python train.py --model="self-supervised image encoder" --dataset="telescope images of galaxies (Galaxy Zoo DECaLS)" --train_examples=44167 --image_size=32 --crop_scale_min=0.4 --horizontal_flip=true --color_jitter=0.4 --method="simclr" --arch="vit" --norm="rmsnorm" --norm_position="pre" --activation="squared_relu" --mlp_ratio=6 --head_dim=64 --fused_qkv=true --bias="qkv" --qk_norm=true --parallel_block=false --inner_norm=false --moe="top_k" --num_experts=16 --moe_every=2 --expert_mlp_ratio=1 --experts_per_token=1 --shared_expert=false --patch_size=[4, 4] --conv_stem=false --layers=16 --width=160 --positions="sincos" --pooling="class_token" --projector_hidden=512 --projector_out=128 --projector_hidden_layers=2 --temperature=0.3 --residual_init="scaled_by_depth" --optimizer="adamw" --lr=0.0028 --beta1=0.85 --beta2=0.99 --eps=1e-06 --grad_clip=1.0 --steps=3200 --batch_size=128 --epochs=9.3 --lr_schedule="linear" --final_lr_fraction=0 --warmup_steps=160 --weight_decay=0.0
Rows from block 6 of a small self-supervised image encoder, named by matrix and row number. Rows with one number belong to one neuron. Each number is 50 + 10 x the weight over its row's rms, rounded and kept within 0 to 99. All counts start at 0.
After each neuron's rows are labels from the 100 images, of 14976, where the neuron reaches its highest value: "strongest on" is what is common among them; "place" is the part of the image that holds the peak. Only what is clearly more common there than usual is listed. The data: telescope images of galaxies (Galaxy Zoo DECaLS). In brackets: how many of the 100.
# fc1: MLP up (model.blocks.6.mlp.fc1.weight, 960x160), inputs 0-159
# fc2: MLP down (model.blocks.6.mlp.fc2.weight, 160x960, transposed), outputs 0-159

fc1.614:50 58 55 56 37 37 53 50 60 39 43 48 62 40 63 59 49 57 37 46 42 64 55 38 47 49 47 52 31 50 38 62 41 52 53 52 39 42 55 51 28 60 46 58 33 42 44 56 57 59 39 50 65 56 50 43 51 34 40 33 67 59 59 50 35 55 40 43 45 57 33 66 40 40 56 28 29 46 37 51 37 37 56 50 68 64 56 39 43 47 34 48 63 51 49 52 59 55 35 59 46 58 61 68 56 39 51 47 49 67 54 46 66 32 42 59 38 67 39 53 48 46 45 45 57 37 47 62 50 40 51 59 40 37 43 57 52 57 64 42 38 50 50 28 51 46 44 56 35 32 49 66 41 36 40 61 55 41 32 47
fc2.614:38 51 47 37 48 38 72 30 61 47 43 53 41 34 39 47 43 63 55 46 45 46 58 68 55 49 55 49 56 56 70 40 49 56 39 41 48 50 43 56 44 52 46 61 59 57 54 50 51 40 57 68 59 73 44 61 62 56 65 51 40 64 53 56 36 69 64 59 41 44 25 33 49 64 50 45 52 54 39 35 51 42 62 56 48 57 39 51 61 42 43 54 59 38 38 58 60 43 65 54 42 47 47 64 56 67 42 59 48 48 54 44 54 61 70 45 58 46 66 53 49 31 47 35 49 36 43 61 55 36 48 51 63 46 53 56 73 58 54 64 58 52 51 33 47 46 46 56 56 58 47 37 52 45 60 36 67 63 70 66
strongest on: edge-on disk: yes (33)
place: centre (26)

fc1.391:47 58 68 40 53 64 56 38 62 34 37 57 57 47 64 63 64 40 39 69 44 42 68 66 63 39 51 54 35 53 36 63 53 34 47 63 34 31 51 53 38 43 65 58 60 58 57 54 40 38 49 50 60 36 37 37 43 45 35 45 52 51 58 41 47 51 34 57 36 55 54 61 50 51 40 44 60 41 62 41 42 51 60 39 56 47 59 43 53 58 63 54 61 40 40 47 47 33 43 63 39 42 43 68 30 62 52 51 52 49 51 36 63 58 56 35 39 49 43 42 59 62 45 46 57 35 35 42 47 63 41 54 44 57 49 56 36 61 48 29 42 64 54 53 32 44 63 43 48 64 44 59 35 60 41 45 57 45 60 45
fc2.391:57 52 43 34 60 65 34 43 50 53 59 60 45 52 34 46 46 53 41 69 65 43 60 55 69 65 49 46 44 47 41 43 43 63 54 65 42 37 52 50 60 55 42 36 51 63 67 35 47 60 33 55 62 38 45 39 46 39 55 70 48 56 55 39 49 64 54 41 65 61 59 41 60 49 52 36 55 42 39 69 32 33 47 49 53 44 37 24 37 52 39 43 48 38 57 37 31 61 54 39 39 41 55 48 38 48 44 45 47 47 69 54 44 39 57 44 43 43 57 54 45 39 62 49 55 39 64 35 45 39 52 45 59 48 42 70 40 65 28 57 49 52 53 57 54 46 62 45 42 53 66 34 64 62 42 43 45 50 49 52
strongest on: shape: featured or disk (65); edge-on disk: no (64); bar: no (45)
place: centre (75)

fc1.548:66 49 67 42 62 62 64 39 54 51 53 58 33 47 58 47 55 47 41 67 45 37 61 59 55 55 34 45 56 62 65 41 31 38 39 36 54 37 36 55 63 37 64 46 54 62 50 33 40 41 35 43 45 46 56 58 39 58 30 59 65 44 35 43 43 42 59 56 39 45 62 63 46 33 66 44 41 44 47 53 34 36 57 61 53 43 49 34 51 65 39 47 65 52 35 53 48 45 54 47 45 59 36 50 43 57 35 33 61 69 55 48 40 55 41 39 49 61 62 41 44 51 65 48 51 55 53 36 67 50 34 65 48 59 41 47 57 61 37 45 54 37 63 42 41 65 55 41 60 35 49 53 60 49 48 58 42 55 51 43
fc2.548:63 33 57 51 48 41 38 38 67 56 56 63 51 55 46 58 66 46 54 45 40 51 51 44 47 57 58 59 39 67 40 39 64 47 69 61 61 54 34 36 60 48 40 65 38 53 75 66 44 56 39 39 65 36 65 58 63 52 65 54 48 32 68 53 57 58 42 66 41 51 53 63 58 72 61 36 39 49 54 32 43 53 45 56 46 62 44 54 55 43 49 35 52 62 57 49 56 56 37 62 47 54 42 48 43 36 33 59 42 57 52 65 57 54 42 42 57 53 42 66 46 34 29 53 54 50 49 52 42 67 47 57 50 44 65 48 66 67 52 60 52 45 55 43 53 36 57 53 42 30 49 64 60 57 55 50 62 52 52 50
strongest on: edge-on disk: yes (46); roundness: cigar-shaped (46)
place: centre (82)

fc1.425:48 55 42 51 58 46 44 31 41 36 49 37 64 46 40 44 44 48 46 41 38 41 35 44 55 58 58 45 52 39 37 48 62 51 51 43 61 48 44 56 42 49 53 38 36 60 51 43 66 36 42 39 41 43 59 45 60 32 38 44 66 54 60 36 51 38 39 53 38 44 56 45 33 56 56 50 38 45 33 34 39 60 39 57 35 30 37 59 61 66 62 41 49 60 39 59 40 51 54 58 43 44 61 30 32 72 46 33 63 51 39 57 55 65 45 55 38 45 47 57 34 58 68 35 35 53 45 57 55 45 60 49 55 42 60 64 41 56 62 58 39 64 63 46 34 54 57 46 41 36 63 61 38 53 56 45 33 49 58 41
fc2.425:36 44 42 66 47 59 54 45 68 51 59 53 42 50 58 37 63 57 67 51 55 39 43 56 51 32 45 47 51 56 43 50 48 28 44 55 55 59 56 50 40 57 40 62 58 63 39 66 60 38 52 44 52 42 40 53 71 65 63 46 53 52 49 38 44 51 49 43 43 37 60 42 52 45 29 59 65 40 63 50 63 56 52 37 51 61 56 54 48 35 33 56 51 29 58 67 55 57 48 40 47 65 49 58 64 36 40 47 20 60 55 42 46 57 45 40 44 30 54 41 38 42 46 46 44 62 61 60 37 40 50 54 52 56 59 34 56 47 46 50 76 44 44 55 38 37 41 64 56 22 45 56 36 40 52 52 55 54 46 52
strongest on: roundness: cigar-shaped (35); edge-on disk: yes (25)
place: centre (73)

fc1.591:65 55 45 41 36 34 46 61 57 40 63 62 36 52 42 46 36 57 39 43 38 50 56 65 61 43 41 50 64 50 39 41 33 55 65 46 59 45 66 47 39 62 59 38 62 58 37 53 64 38 46 57 49 45 33 55 35 61 66 36 39 56 37 55 64 36 55 48 52 44 46 63 54 59 33 39 35 41 34 46 37 50 67 50 63 35 42 56 64 46 42 61 61 46 41 59 36 41 43 37 54 58 55 56 39 34 43 47 64 64 46 53 49 60 42 41 40 42 53 52 34 50 37 67 66 48 33 47 44 37 62 59 53 61 52 62 67 59 61 57 60 38 39 58 59 51 45 47 44 53 37 65 47 56 64 46 59 52 53 54
fc2.591:48 48 30 40 62 64 38 53 39 37 42 40 55 53 57 42 36 51 56 53 66 60 43 37 45 38 56 37 47 53 65 61 40 58 64 35 54 67 36 44 53 39 46 41 67 42 30 61 61 45 54 50 61 46 66 43 54 54 57 50 35 51 51 59 38 56 60 44 41 70 63 62 49 55 36 61 55 44 59 61 44 42 56 49 60 36 54 58 54 56 40 48 36 41 59 55 46 43 60 40 45 33 30 46 50 44 56 66 51 50 59 36 32 57 59 62 51 46 41 57 48 61 53 48 61 41 60 42 48 41 45 66 54 35 29 49 37 70 55 37 36 55 61 46 36 71 30 42 60 49 43 47 51 49 50 54 36 58 43 37
strongest on: edge-on disk: yes (45); roundness: cigar-shaped (38)
place: centre (42)

fc1.643:60 42 52 36 61 48 58 44 55 42 49 33 61 39 56 45 47 64 42 35 44 63 58 33 56 34 59 35 34 48 55 38 59 58 50 36 50 51 45 46 38 59 65 45 35 36 54 47 48 57 68 56 44 49 41 37 58 38 43 42 63 55 46 64 39 42 41 64 37 55 35 49 50 49 44 32 61 60 62 36 66 43 61 58 45 62 49 50 44 61 58 38 37 41 40 62 35 32 56 64 38 39 57 57 53 38 41 58 63 62 52 45 60 38 49 46 44 50 34 47 34 45 56 37 35 39 53 61 38 64 63 39 35 46 48 43 65 44 61 38 38 37 49 66 56 64 63 40 42 49 55 47 42 62 63 37 53 40 46 62
fc2.643:62 37 52 50 52 45 63 52 45 40 38 48 52 61 44 60 39 60 55 59 44 49 44 57 46 55 26 44 62 69 53 63 34 44 48 41 55 54 71 61 54 57 48 51 67 53 61 34 50 60 39 56 40 64 41 54 46 54 44 55 44 57 52 49 55 44 46 37 42 33 57 49 49 57 66 65 52 53 61 53 54 49 35 61 38 56 32 61 66 31 58 47 60 47 32 48 43 43 40 39 34 60 29 46 63 43 45 58 62 31 51 60 43 45 60 32 49 37 64 51 59 39 40 40 60 52 42 40 40 54 56 60 45 36 72 37 49 23 60 51 40 65 42 44 41 44 52 45 34 38 57 49 34 46 40 49 40 55 36 46
strongest on: shape: star or artifact (50)
place: bottom centre (37); top centre (30)

fc1.403:53 59 54 51 64 33 42 26 59 38 56 44 42 34 59 55 32 48 48 58 41 50 29 40 43 62 46 52 39 45 58 38 59 38 49 39 49 56 34 35 36 50 61 41 50 35 45 46 62 37 56 59 34 45 48 42 52 66 58 62 57 33 41 60 55 33 44 47 46 26 29 45 36 45 42 47 44 45 37 43 41 38 42 50 58 50 59 51 59 51 47 40 49 40 63 46 54 46 47 47 60 36 51 56 51 46 50 25 33 51 46 52 62 58 37 54 32 44 49 32 38 44 64 37 39 51 53 53 59 50 32 34 50 43 57 48 43 54 60 51 61 50 39 26 27 55 62 55 58 57 42 52 38 59 53 50 49 58 37 58
fc2.403:46 46 48 50 70 57 50 46 51 56 45 40 36 63 37 72 55 45 54 64 54 57 68 72 66 62 65 51 52 33 50 43 52 40 58 52 70 54 76 52 56 38 38 39 60 40 71 49 72 60 48 49 52 62 56 43 56 38 64 41 41 49 41 42 56 50 44 46 53 45 43 45 49 64 75 76 62 57 58 55 52 50 45 47 45 50 29 58 53 35 43 61 58 53 58 61 51 52 42 45 58 46 56 38 70 55 50 59 56 48 53 38 51 35 36 43 41 45 40 63 62 54 44 66 56 54 49 41 41 48 53 55 68 56 38 31 49 53 32 61 46 51 46 44 68 39 37 43 58 51 33 50 55 47 52 62 50 45 53 50
strongest on: edge-on disk: yes (44)
place: top centre (31); bottom centre (25)

fc1.638:48 41 57 38 64 48 47 45 35 61 44 57 45 57 63 59 53 40 33 60 55 38 33 66 60 40 36 38 45 37 33 58 59 38 40 50 40 56 36 53 42 45 62 43 36 37 42 46 32 68 37 40 42 43 52 52 38 57 41 50 51 60 56 42 57 54 60 57 65 39 66 56 52 45 43 36 37 49 39 62 48 56 47 60 49 55 60 37 41 63 64 36 39 44 35 43 36 32 54 59 58 34 57 70 42 46 59 49 43 47 43 64 61 42 38 42 62 58 65 42 36 54 65 50 58 59 46 67 60 61 50 64 56 64 66 44 44 52 44 54 65 52 58 44 65 37 46 54 50 67 67 42 40 45 48 59 54 56 47 45
fc2.638:36 51 57 47 31 46 42 51 37 40 60 58 55 57 42 50 64 23 45 35 39 64 50 54 41 52 53 47 51 57 44 45 50 54 66 47 43 39 53 56 42 30 36 48 40 48 51 42 50 61 35 54 68 39 44 53 40 43 38 49 45 58 57 56 35 62 59 58 53 39 47 57 64 40 35 63 61 55 50 37 42 40 40 62 53 40 62 56 57 57 50 61 37 37 38 37 35 68 57 55 38 65 43 61 38 35 54 52 28 45 42 25 59 39 64 56 48 65 50 55 38 42 57 59 48 36 43 44 56 48 42 57 54 60 36 51 53 56 55 34 51 50 35 59 52 47 50 31 55 48 59 37 37 44 42 68 54 33 54 36
strongest on: shape: featured or disk (62); edge-on disk: yes (48); roundness: cigar-shaped (27)
place: bottom left (43)

fc1.330:52 41 58 31 63 33 48 45 46 39 68 44 48 45 58 54 38 59 50 47 40 63 51 50 52 37 48 46 60 61 45 58 56 54 32 57 42 53 43 51 44 55 66 55 62 47 42 24 49 48 36 38 50 61 40 28 48 38 49 44 65 56 41 40 41 38 44 37 46 21 31 47 51 50 44 39 66 59 39 45 56 40 46 57 32 46 41 50 45 55 54 52 48 52 41 60 44 39 75 66 53 38 40 44 42 54 67 55 54 54 47 72 57 50 33 39 57 43 47 45 43 59 37 56 62 44 32 45 34 49 53 42 52 65 57 44 46 45 54 54 40 42 40 40 37 45 39 55 41 36 58 34 31 38 54 52 64 43 34 54
fc2.330:58 25 57 46 46 41 48 55 54 48 63 49 52 32 45 56 49 65 52 47 43 34 70 38 49 46 37 56 48 60 54 46 42 55 39 49 52 61 42 52 42 52 59 73 52 51 54 59 50 48 51 65 48 49 45 45 59 36 71 69 55 43 45 46 48 55 43 37 42 44 42 35 54 65 45 40 47 50 62 36 52 38 54 48 54 65 24 48 45 44 55 34 51 45 43 45 63 58 46 36 44 60 68 51 57 49 50 58 50 55 54 57 33 51 72 48 57 34 59 48 26 46 28 31 30 52 58 58 49 60 28 49 52 37 55 49 55 63 56 48 63 63 67 37 40 43 63 52 54 42 58 44 45 43 35 33 55 51 31 53
strongest on: roundness: cigar-shaped (39); edge-on disk: yes (29)
place: centre (98)

fc1.70:35 61 48 35 35 33 49 62 65 60 35 59 54 57 64 48 66 44 46 28 51 45 48 48 44 45 40 49 53 70 38 48 30 43 41 40 61 59 43 39 50 39 50 51 44 52 46 45 53 56 66 61 44 45 37 49 42 32 43 65 38 54 37 50 43 44 55 43 53 66 48 31 56 60 30 60 32 41 62 51 53 46 41 54 59 47 50 44 49 57 62 52 37 59 39 34 33 39 65 55 35 41 45 42 33 65 61 48 39 43 50 59 46 54 52 39 41 71 53 54 43 46 40 39 60 38 55 46 55 58 42 53 32 61 60 61 50 50 67 33 49 67 50 45 57 62 61 64 51 41 50 51 40 49 51 40 71 46 52 34
fc2.70:54 49 44 41 50 47 52 54 57 71 42 65 41 58 39 62 50 51 67 42 45 46 63 50 48 68 73 65 48 52 47 55 58 77 56 65 33 63 73 55 56 63 52 42 61 44 56 49 44 40 39 50 44 47 30 65 53 44 64 49 57 51 47 36 44 52 54 59 61 76 38 67 55 47 53 56 55 38 64 41 49 55 58 52 49 51 36 52 35 45 51 47 66 57 48 52 40 52 51 61 38 44 34 45 51 56 47 57 70 41 60 41 52 29 55 64 53 43 44 66 48 62 42 35 41 45 55 45 49 46 50 52 42 43 60 39 62 32 53 53 52 52 49 52 45 46 48 46 46 60 55 39 31 52 62 37 54 17 49 35
strongest on: roundness: cigar-shaped (30); edge-on disk: yes (29)
place: bottom centre (46); top centre (36)

fc1.715:34 44 37 32 36 50 36 29 57 37 63 45 41 61 58 36 33 46 51 54 45 63 43 50 38 46 39 36 58 47 65 36 35 56 53 40 39 34 30 57 38 55 56 58 40 47 38 38 33 45 64 47 49 58 50 46 39 41 29 43 70 44 49 61 40 45 39 57 45 47 42 52 33 49 40 51 53 45 42 45 60 30 59 56 65 37 36 43 48 65 40 55 62 45 60 46 43 42 74 40 50 54 54 46 34 48 44 40 41 51 44 70 63 30 61 40 47 66 64 51 63 59 45 50 52 56 35 53 54 52 37 56 46 41 55 41 50 40 46 53 51 48 38 52 50 53 47 57 50 40 71 35 51 51 50 56 61 52 37 40
fc2.715:46 55 56 46 49 49 40 49 56 58 47 69 44 62 53 48 44 54 62 41 63 42 50 33 60 55 43 46 52 55 41 55 45 62 48 46 57 54 81 51 73 50 17 57 56 57 65 46 57 46 34 55 30 57 52 47 67 62 49 53 52 45 56 49 39 61 57 53 69 56 45 57 43 36 62 64 57 46 54 76 42 58 45 43 52 44 43 39 49 50 32 61 57 41 50 49 48 43 59 56 49 47 41 37 54 48 21 59 52 49 60 61 70 53 42 62 43 55 53 53 56 49 50 51 54 55 55 44 31 47 44 47 73 49 58 60 62 44 42 81 44 35 54 65 45 39 46 49 60 70 53 39 46 53 49 46 47 41 45 35
strongest on: roundness: cigar-shaped (40); edge-on disk: yes (29)
place: bottom left (39); bottom right (35)

fc1.45:40 39 63 53 36 61 55 47 38 35 67 42 65 62 34 56 37 53 55 59 53 55 65 44 58 41 56 38 46 56 61 45 39 59 61 48 50 60 42 59 48 47 41 46 56 65 57 47 46 49 60 49 36 56 53 62 35 46 38 41 36 57 35 51 44 63 66 40 43 51 48 62 59 39 53 38 39 38 46 57 33 43 37 69 56 65 58 37 51 42 50 45 66 40 58 40 49 54 61 64 63 47 65 50 36 62 63 37 40 41 45 66 65 54 58 55 57 43 66 44 43 59 65 41 43 45 35 34 48 52 44 61 32 51 65 59 39 51 39 31 56 51 59 66 52 44 38 52 49 38 37 58 42 50 35 68 44 64 40 42
fc2.45:47 43 52 30 51 50 49 53 44 59 52 51 52 69 43 39 57 32 56 55 39 56 54 47 49 41 63 66 47 57 56 56 57 58 38 58 56 58 38 56 51 39 51 37 53 65 42 38 35 40 42 32 52 49 41 43 59 56 47 52 50 55 40 41 44 55 49 68 37 52 41 55 51 34 36 62 64 53 59 28 27 55 48 47 37 47 40 40 58 46 48 74 43 68 33 56 55 41 42 68 64 41 47 48 35 53 57 43 52 35 43 62 66 47 40 68 46 52 71 50 52 46 54 32 58 51 40 46 35 40 63 51 36 49 53 28 31 46 64 48 44 61 44 54 43 53 38 71 52 62 56 61 47 48 45 62 40 48 67 55
strongest on: shape: featured or disk (90); edge-on disk: no (62); spiral arms: yes (53)
place: bottom left (35)

fc1.557:55 54 60 29 52 34 45 56 53 49 66 54 59 57 48 43 65 65 49 63 42 58 65 50 30 55 47 55 40 43 31 56 41 56 44 59 48 45 38 42 45 65 60 47 54 51 33 53 51 45 65 33 51 62 56 42 54 43 35 30 61 51 62 50 43 46 54 55 41 37 31 68 31 48 56 53 58 57 63 60 46 34 52 47 37 31 46 44 61 48 40 40 61 36 51 48 58 46 61 69 60 55 48 50 26 60 64 58 38 45 55 46 39 50 64 35 44 51 56 60 63 40 52 35 51 41 54 50 37 36 40 43 56 47 45 66 32 56 60 45 58 60 64 32 45 35 49 48 55 47 62 62 48 35 36 47 53 64 38 57
fc2.557:72 46 52 48 53 35 60 52 57 36 38 42 63 44 52 52 61 53 47 46 54 31 42 34 46 43 36 38 58 60 47 46 40 52 75 30 63 53 50 47 51 42 41 58 45 39 64 57 69 44 38 49 44 65 40 62 53 46 41 65 65 60 34 66 53 59 61 42 60 43 49 54 53 66 38 42 48 55 46 46 38 39 33 42 40 55 33 61 57 56 71 57 51 43 42 49 48 42 46 46 23 46 38 53 52 45 47 54 57 50 59 57 40 45 46 40 54 54 56 48 45 52 45 37 30 57 46 52 49 71 61 56 63 51 56 49 65 53 36 70 62 41 50 47 37 45 34 44 52 55 53 51 66 70 48 38 72 37 55 47
strongest on: edge-on disk: yes (42); roundness: cigar-shaped (37)
place: centre (88)

fc1.58:49 53 47 36 58 43 57 61 50 38 49 49 42 42 40 61 47 63 58 53 63 58 43 59 36 42 43 64 59 61 32 61 65 34 33 55 39 36 32 60 49 44 62 44 39 60 44 30 42 55 55 49 46 68 48 56 42 62 35 61 66 30 46 44 51 53 55 35 37 48 42 45 45 48 30 45 57 54 58 49 70 45 43 58 40 38 49 50 51 52 33 43 59 59 39 58 44 49 66 58 39 39 56 44 41 51 47 34 47 45 35 50 61 57 39 36 51 42 43 46 45 35 56 65 58 64 31 59 63 50 55 68 60 57 58 48 29 62 49 49 47 66 35 64 61 58 57 59 45 52 47 42 31 31 45 50 61 39 60 53
fc2.58:53 33 64 47 39 58 38 53 49 55 29 64 64 42 44 55 57 50 69 30 49 57 56 64 30 36 53 36 48 67 46 53 46 53 52 37 52 68 77 52 60 62 43 62 58 42 63 57 52 42 46 40 40 39 51 33 50 55 68 51 53 62 39 53 30 44 80 50 49 38 41 46 51 57 46 43 56 44 60 50 51 59 58 46 57 49 40 47 68 60 38 46 47 52 47 60 47 51 39 49 64 43 47 44 44 38 59 50 55 37 39 65 42 44 67 44 47 54 46 68 49 44 39 45 54 44 53 48 58 54 34 48 73 63 62 51 48 46 55 45 62 59 65 37 32 35 40 38 58 51 67 44 45 48 56 34 50 45 55 52
strongest on: roundness: cigar-shaped (37); edge-on disk: yes (31)
place: centre (52)

fc1.292:49 67 51 42 78 39 69 54 40 41 50 41 54 59 52 34 40 39 42 52 69 51 44 56 37 40 40 44 53 41 33 30 40 46 39 42 48 39 53 51 40 42 46 48 41 52 52 34 56 53 51 36 52 67 47 53 49 57 57 59 67 42 60 65 55 53 45 48 51 53 41 39 47 59 45 37 37 30 56 48 36 43 53 73 69 42 51 42 40 59 53 56 54 49 47 48 46 65 39 58 43 34 46 51 39 43 44 50 43 52 60 36 27 62 72 32 38 46 58 35 49 47 36 57 36 57 38 52 41 66 41 40 45 54 58 44 46 49 54 56 54 48 76 41 50 63 49 58 37 51 48 37 59 59 51 66 51 42 35 47
fc2.292:70 49 37 50 46 43 41 49 46 21 55 41 56 46 49 54 47 81 68 43 53 47 46 31 50 35 35 43 50 52 40 65 42 68 54 56 57 53 38 56 66 51 53 60 64 48 43 41 47 26 50 38 40 53 54 62 75 63 45 43 62 51 44 58 48 55 44 42 67 52 42 59 65 37 50 36 50 41 52 49 53 54 62 51 40 42 51 47 29 41 65 37 62 57 31 50 47 34 60 52 31 58 41 47 44 51 56 67 44 34 48 55 58 57 55 65 37 55 54 45 46 53 41 41 54 59 44 34 34 46 45 58 52 47 51 60 48 50 68 54 52 32 49 52 42 50 40 42 51 51 63 34 55 44 56 38 60 53 38 37
strongest on: shape: star or artifact (47)
place: top centre (27)

fc1.182:66 63 51 36 52 50 51 62 49 59 47 33 47 42 63 59 57 50 57 47 46 67 52 63 52 60 36 50 32 56 61 39 66 43 68 40 38 58 52 36 38 42 65 53 51 56 34 33 46 45 38 54 61 38 44 35 35 58 36 59 56 65 53 54 57 36 48 63 54 43 41 34 34 42 54 58 54 40 46 54 39 60 33 63 50 49 40 55 38 46 46 56 53 41 51 49 62 59 45 44 56 41 49 45 55 59 66 31 53 61 63 43 30 49 57 36 64 62 48 67 32 58 64 50 55 51 55 68 44 51 62 59 27 54 65 41 46 51 65 51 36 40 47 37 51 59 39 57 42 33 40 42 58 49 51 47 50 39 55 37
fc2.182:66 53 42 64 41 61 52 43 46 50 48 43 38 56 56 54 70 35 49 65 62 39 41 51 57 58 39 39 50 43 51 48 49 50 68 64 56 58 54 51 50 61 42 51 49 46 67 63 59 59 40 70 64 48 43 54 67 52 44 52 36 49 50 56 57 67 50 40 51 62 59 56 56 60 59 81 69 66 61 54 56 45 55 37 44 48 37 38 44 47 38 81 49 49 46 44 51 51 54 50 47 58 59 56 56 46 36 50 67 52 51 33 63 53 51 55 51 48 46 34 54 37 46 61 61 35 59 45 54 66 63 56 76 46 43 52 72 38 50 59 45 43 54 50 51 43 40 28 48 69 46 57 44 59 54 45 46 41 66 41
strongest on: edge-on disk: yes (28); roundness: cigar-shaped (28)
place: centre (65)

fc1.160:41 54 59 48 49 38 38 36 43 54 49 45 44 47 41 36 43 34 61 34 48 62 46 51 41 34 64 48 58 47 33 53 58 62 37 58 38 35 43 39 61 56 64 45 37 51 46 41 62 49 53 39 45 46 57 63 55 64 50 37 58 62 49 35 63 64 41 42 37 33 42 47 44 50 39 59 60 35 47 42 42 36 41 66 38 55 57 39 47 59 63 43 64 65 38 65 65 61 46 46 39 59 52 64 53 51 37 36 60 66 67 55 57 68 57 50 41 37 58 47 60 41 51 60 63 46 51 49 41 48 37 35 33 46 36 47 40 45 42 44 52 38 43 36 59 59 40 53 43 68 52 67 36 40 40 58 39 51 67 44
fc2.160:50 41 47 50 39 53 59 37 38 61 55 56 62 52 53 57 58 52 36 65 44 47 40 55 51 51 40 40 49 49 57 58 46 53 36 64 40 55 40 74 41 35 56 60 56 56 59 45 65 63 41 46 44 48 52 42 53 68 45 43 48 68 41 55 45 44 41 60 43 38 55 48 36 62 63 54 67 52 68 52 43 67 62 25 47 46 41 49 53 44 62 55 63 36 75 45 52 50 47 43 55 60 61 47 42 73 53 40 36 38 61 43 41 39 47 39 71 67 58 41 54 31 52 57 40 56 61 69 45 62 69 48 53 51 49 51 48 39 39 42 67 63 68 54 57 38 53 32 61 51 52 45 34 55 50 42 67 48 58 45
strongest on: edge-on disk: yes (43); roundness: cigar-shaped (35)
place: top centre (42)

fc1.642:36 36 37 42 42 57 41 57 51 39 64 41 67 49 37 51 45 35 57 55 40 44 47 43 54 63 55 37 43 46 37 38 36 42 61 58 32 54 36 47 41 57 60 34 60 55 55 59 57 51 45 36 58 53 47 52 45 49 29 66 52 64 64 33 49 56 51 58 46 40 48 57 58 36 39 34 44 65 66 51 49 59 38 64 60 36 54 51 37 64 61 59 59 34 37 60 41 49 66 58 46 46 54 64 51 66 43 47 55 36 50 67 38 45 56 42 50 51 40 57 63 36 44 41 60 40 53 61 48 34 63 62 38 53 40 64 42 39 59 41 51 65 48 32 44 49 64 35 40 37 64 33 63 48 43 42 55 58 51 58
fc2.642:59 62 61 50 61 49 67 50 56 44 49 49 37 37 39 33 49 53 63 55 43 66 52 59 50 63 56 40 33 40 71 41 42 40 43 25 53 46 52 52 47 51 41 40 65 50 63 47 52 69 62 54 36 38 58 68 46 46 67 55 56 42 40 58 37 53 56 56 68 53 43 62 52 60 55 38 50 46 43 72 44 57 54 56 69 63 50 35 38 32 47 62 53 53 53 35 53 60 36 40 31 47 38 44 58 46 41 53 50 50 52 66 35 34 65 42 52 46 45 50 51 58 47 51 48 44 63 59 35 51 46 37 66 61 40 49 41 48 38 60 61 49 68 37 47 44 46 52 62 47 49 41 34 69 37 39 57 49 58 31
strongest on: roundness: cigar-shaped (36)
place: centre (100)

fc1.310:37 62 48 49 45 50 60 45 37 36 50 64 56 36 38 59 62 31 47 42 60 35 34 68 38 58 41 43 51 68 63 51 52 48 34 41 45 41 34 42 57 53 56 55 60 48 31 54 52 59 48 55 52 68 59 32 62 53 58 40 52 47 66 57 67 34 44 38 46 41 59 49 33 61 34 50 41 38 36 49 68 50 39 55 50 50 51 35 56 55 54 46 64 60 44 63 39 58 59 36 64 66 49 61 53 39 43 46 63 58 53 50 51 34 51 51 37 52 59 50 47 35 58 39 55 35 51 56 35 38 58 49 26 56 43 49 44 60 45 57 45 54 31 59 60 41 38 36 56 45 53 51 37 56 49 55 65 62 58 36
fc2.310:59 48 51 51 50 52 56 46 39 34 38 56 68 36 46 40 39 45 61 49 65 48 36 62 66 40 45 54 56 55 33 44 62 62 49 42 57 55 53 61 49 44 42 53 52 42 51 45 67 43 43 59 45 54 41 60 68 51 51 53 49 42 52 54 26 37 48 46 47 31 40 40 42 59 65 48 42 38 69 43 65 41 46 38 55 46 44 56 51 29 58 63 58 44 60 59 42 50 59 51 35 40 45 48 60 56 60 69 56 43 47 57 72 54 32 45 55 46 35 47 64 49 44 46 23 45 44 52 57 34 38 56 48 66 47 33 36 39 29 63 58 67 49 54 35 42 49 56 38 51 55 59 36 52 40 27 52 58 51 51
strongest on: roundness: cigar-shaped (29)
place: middle left (30)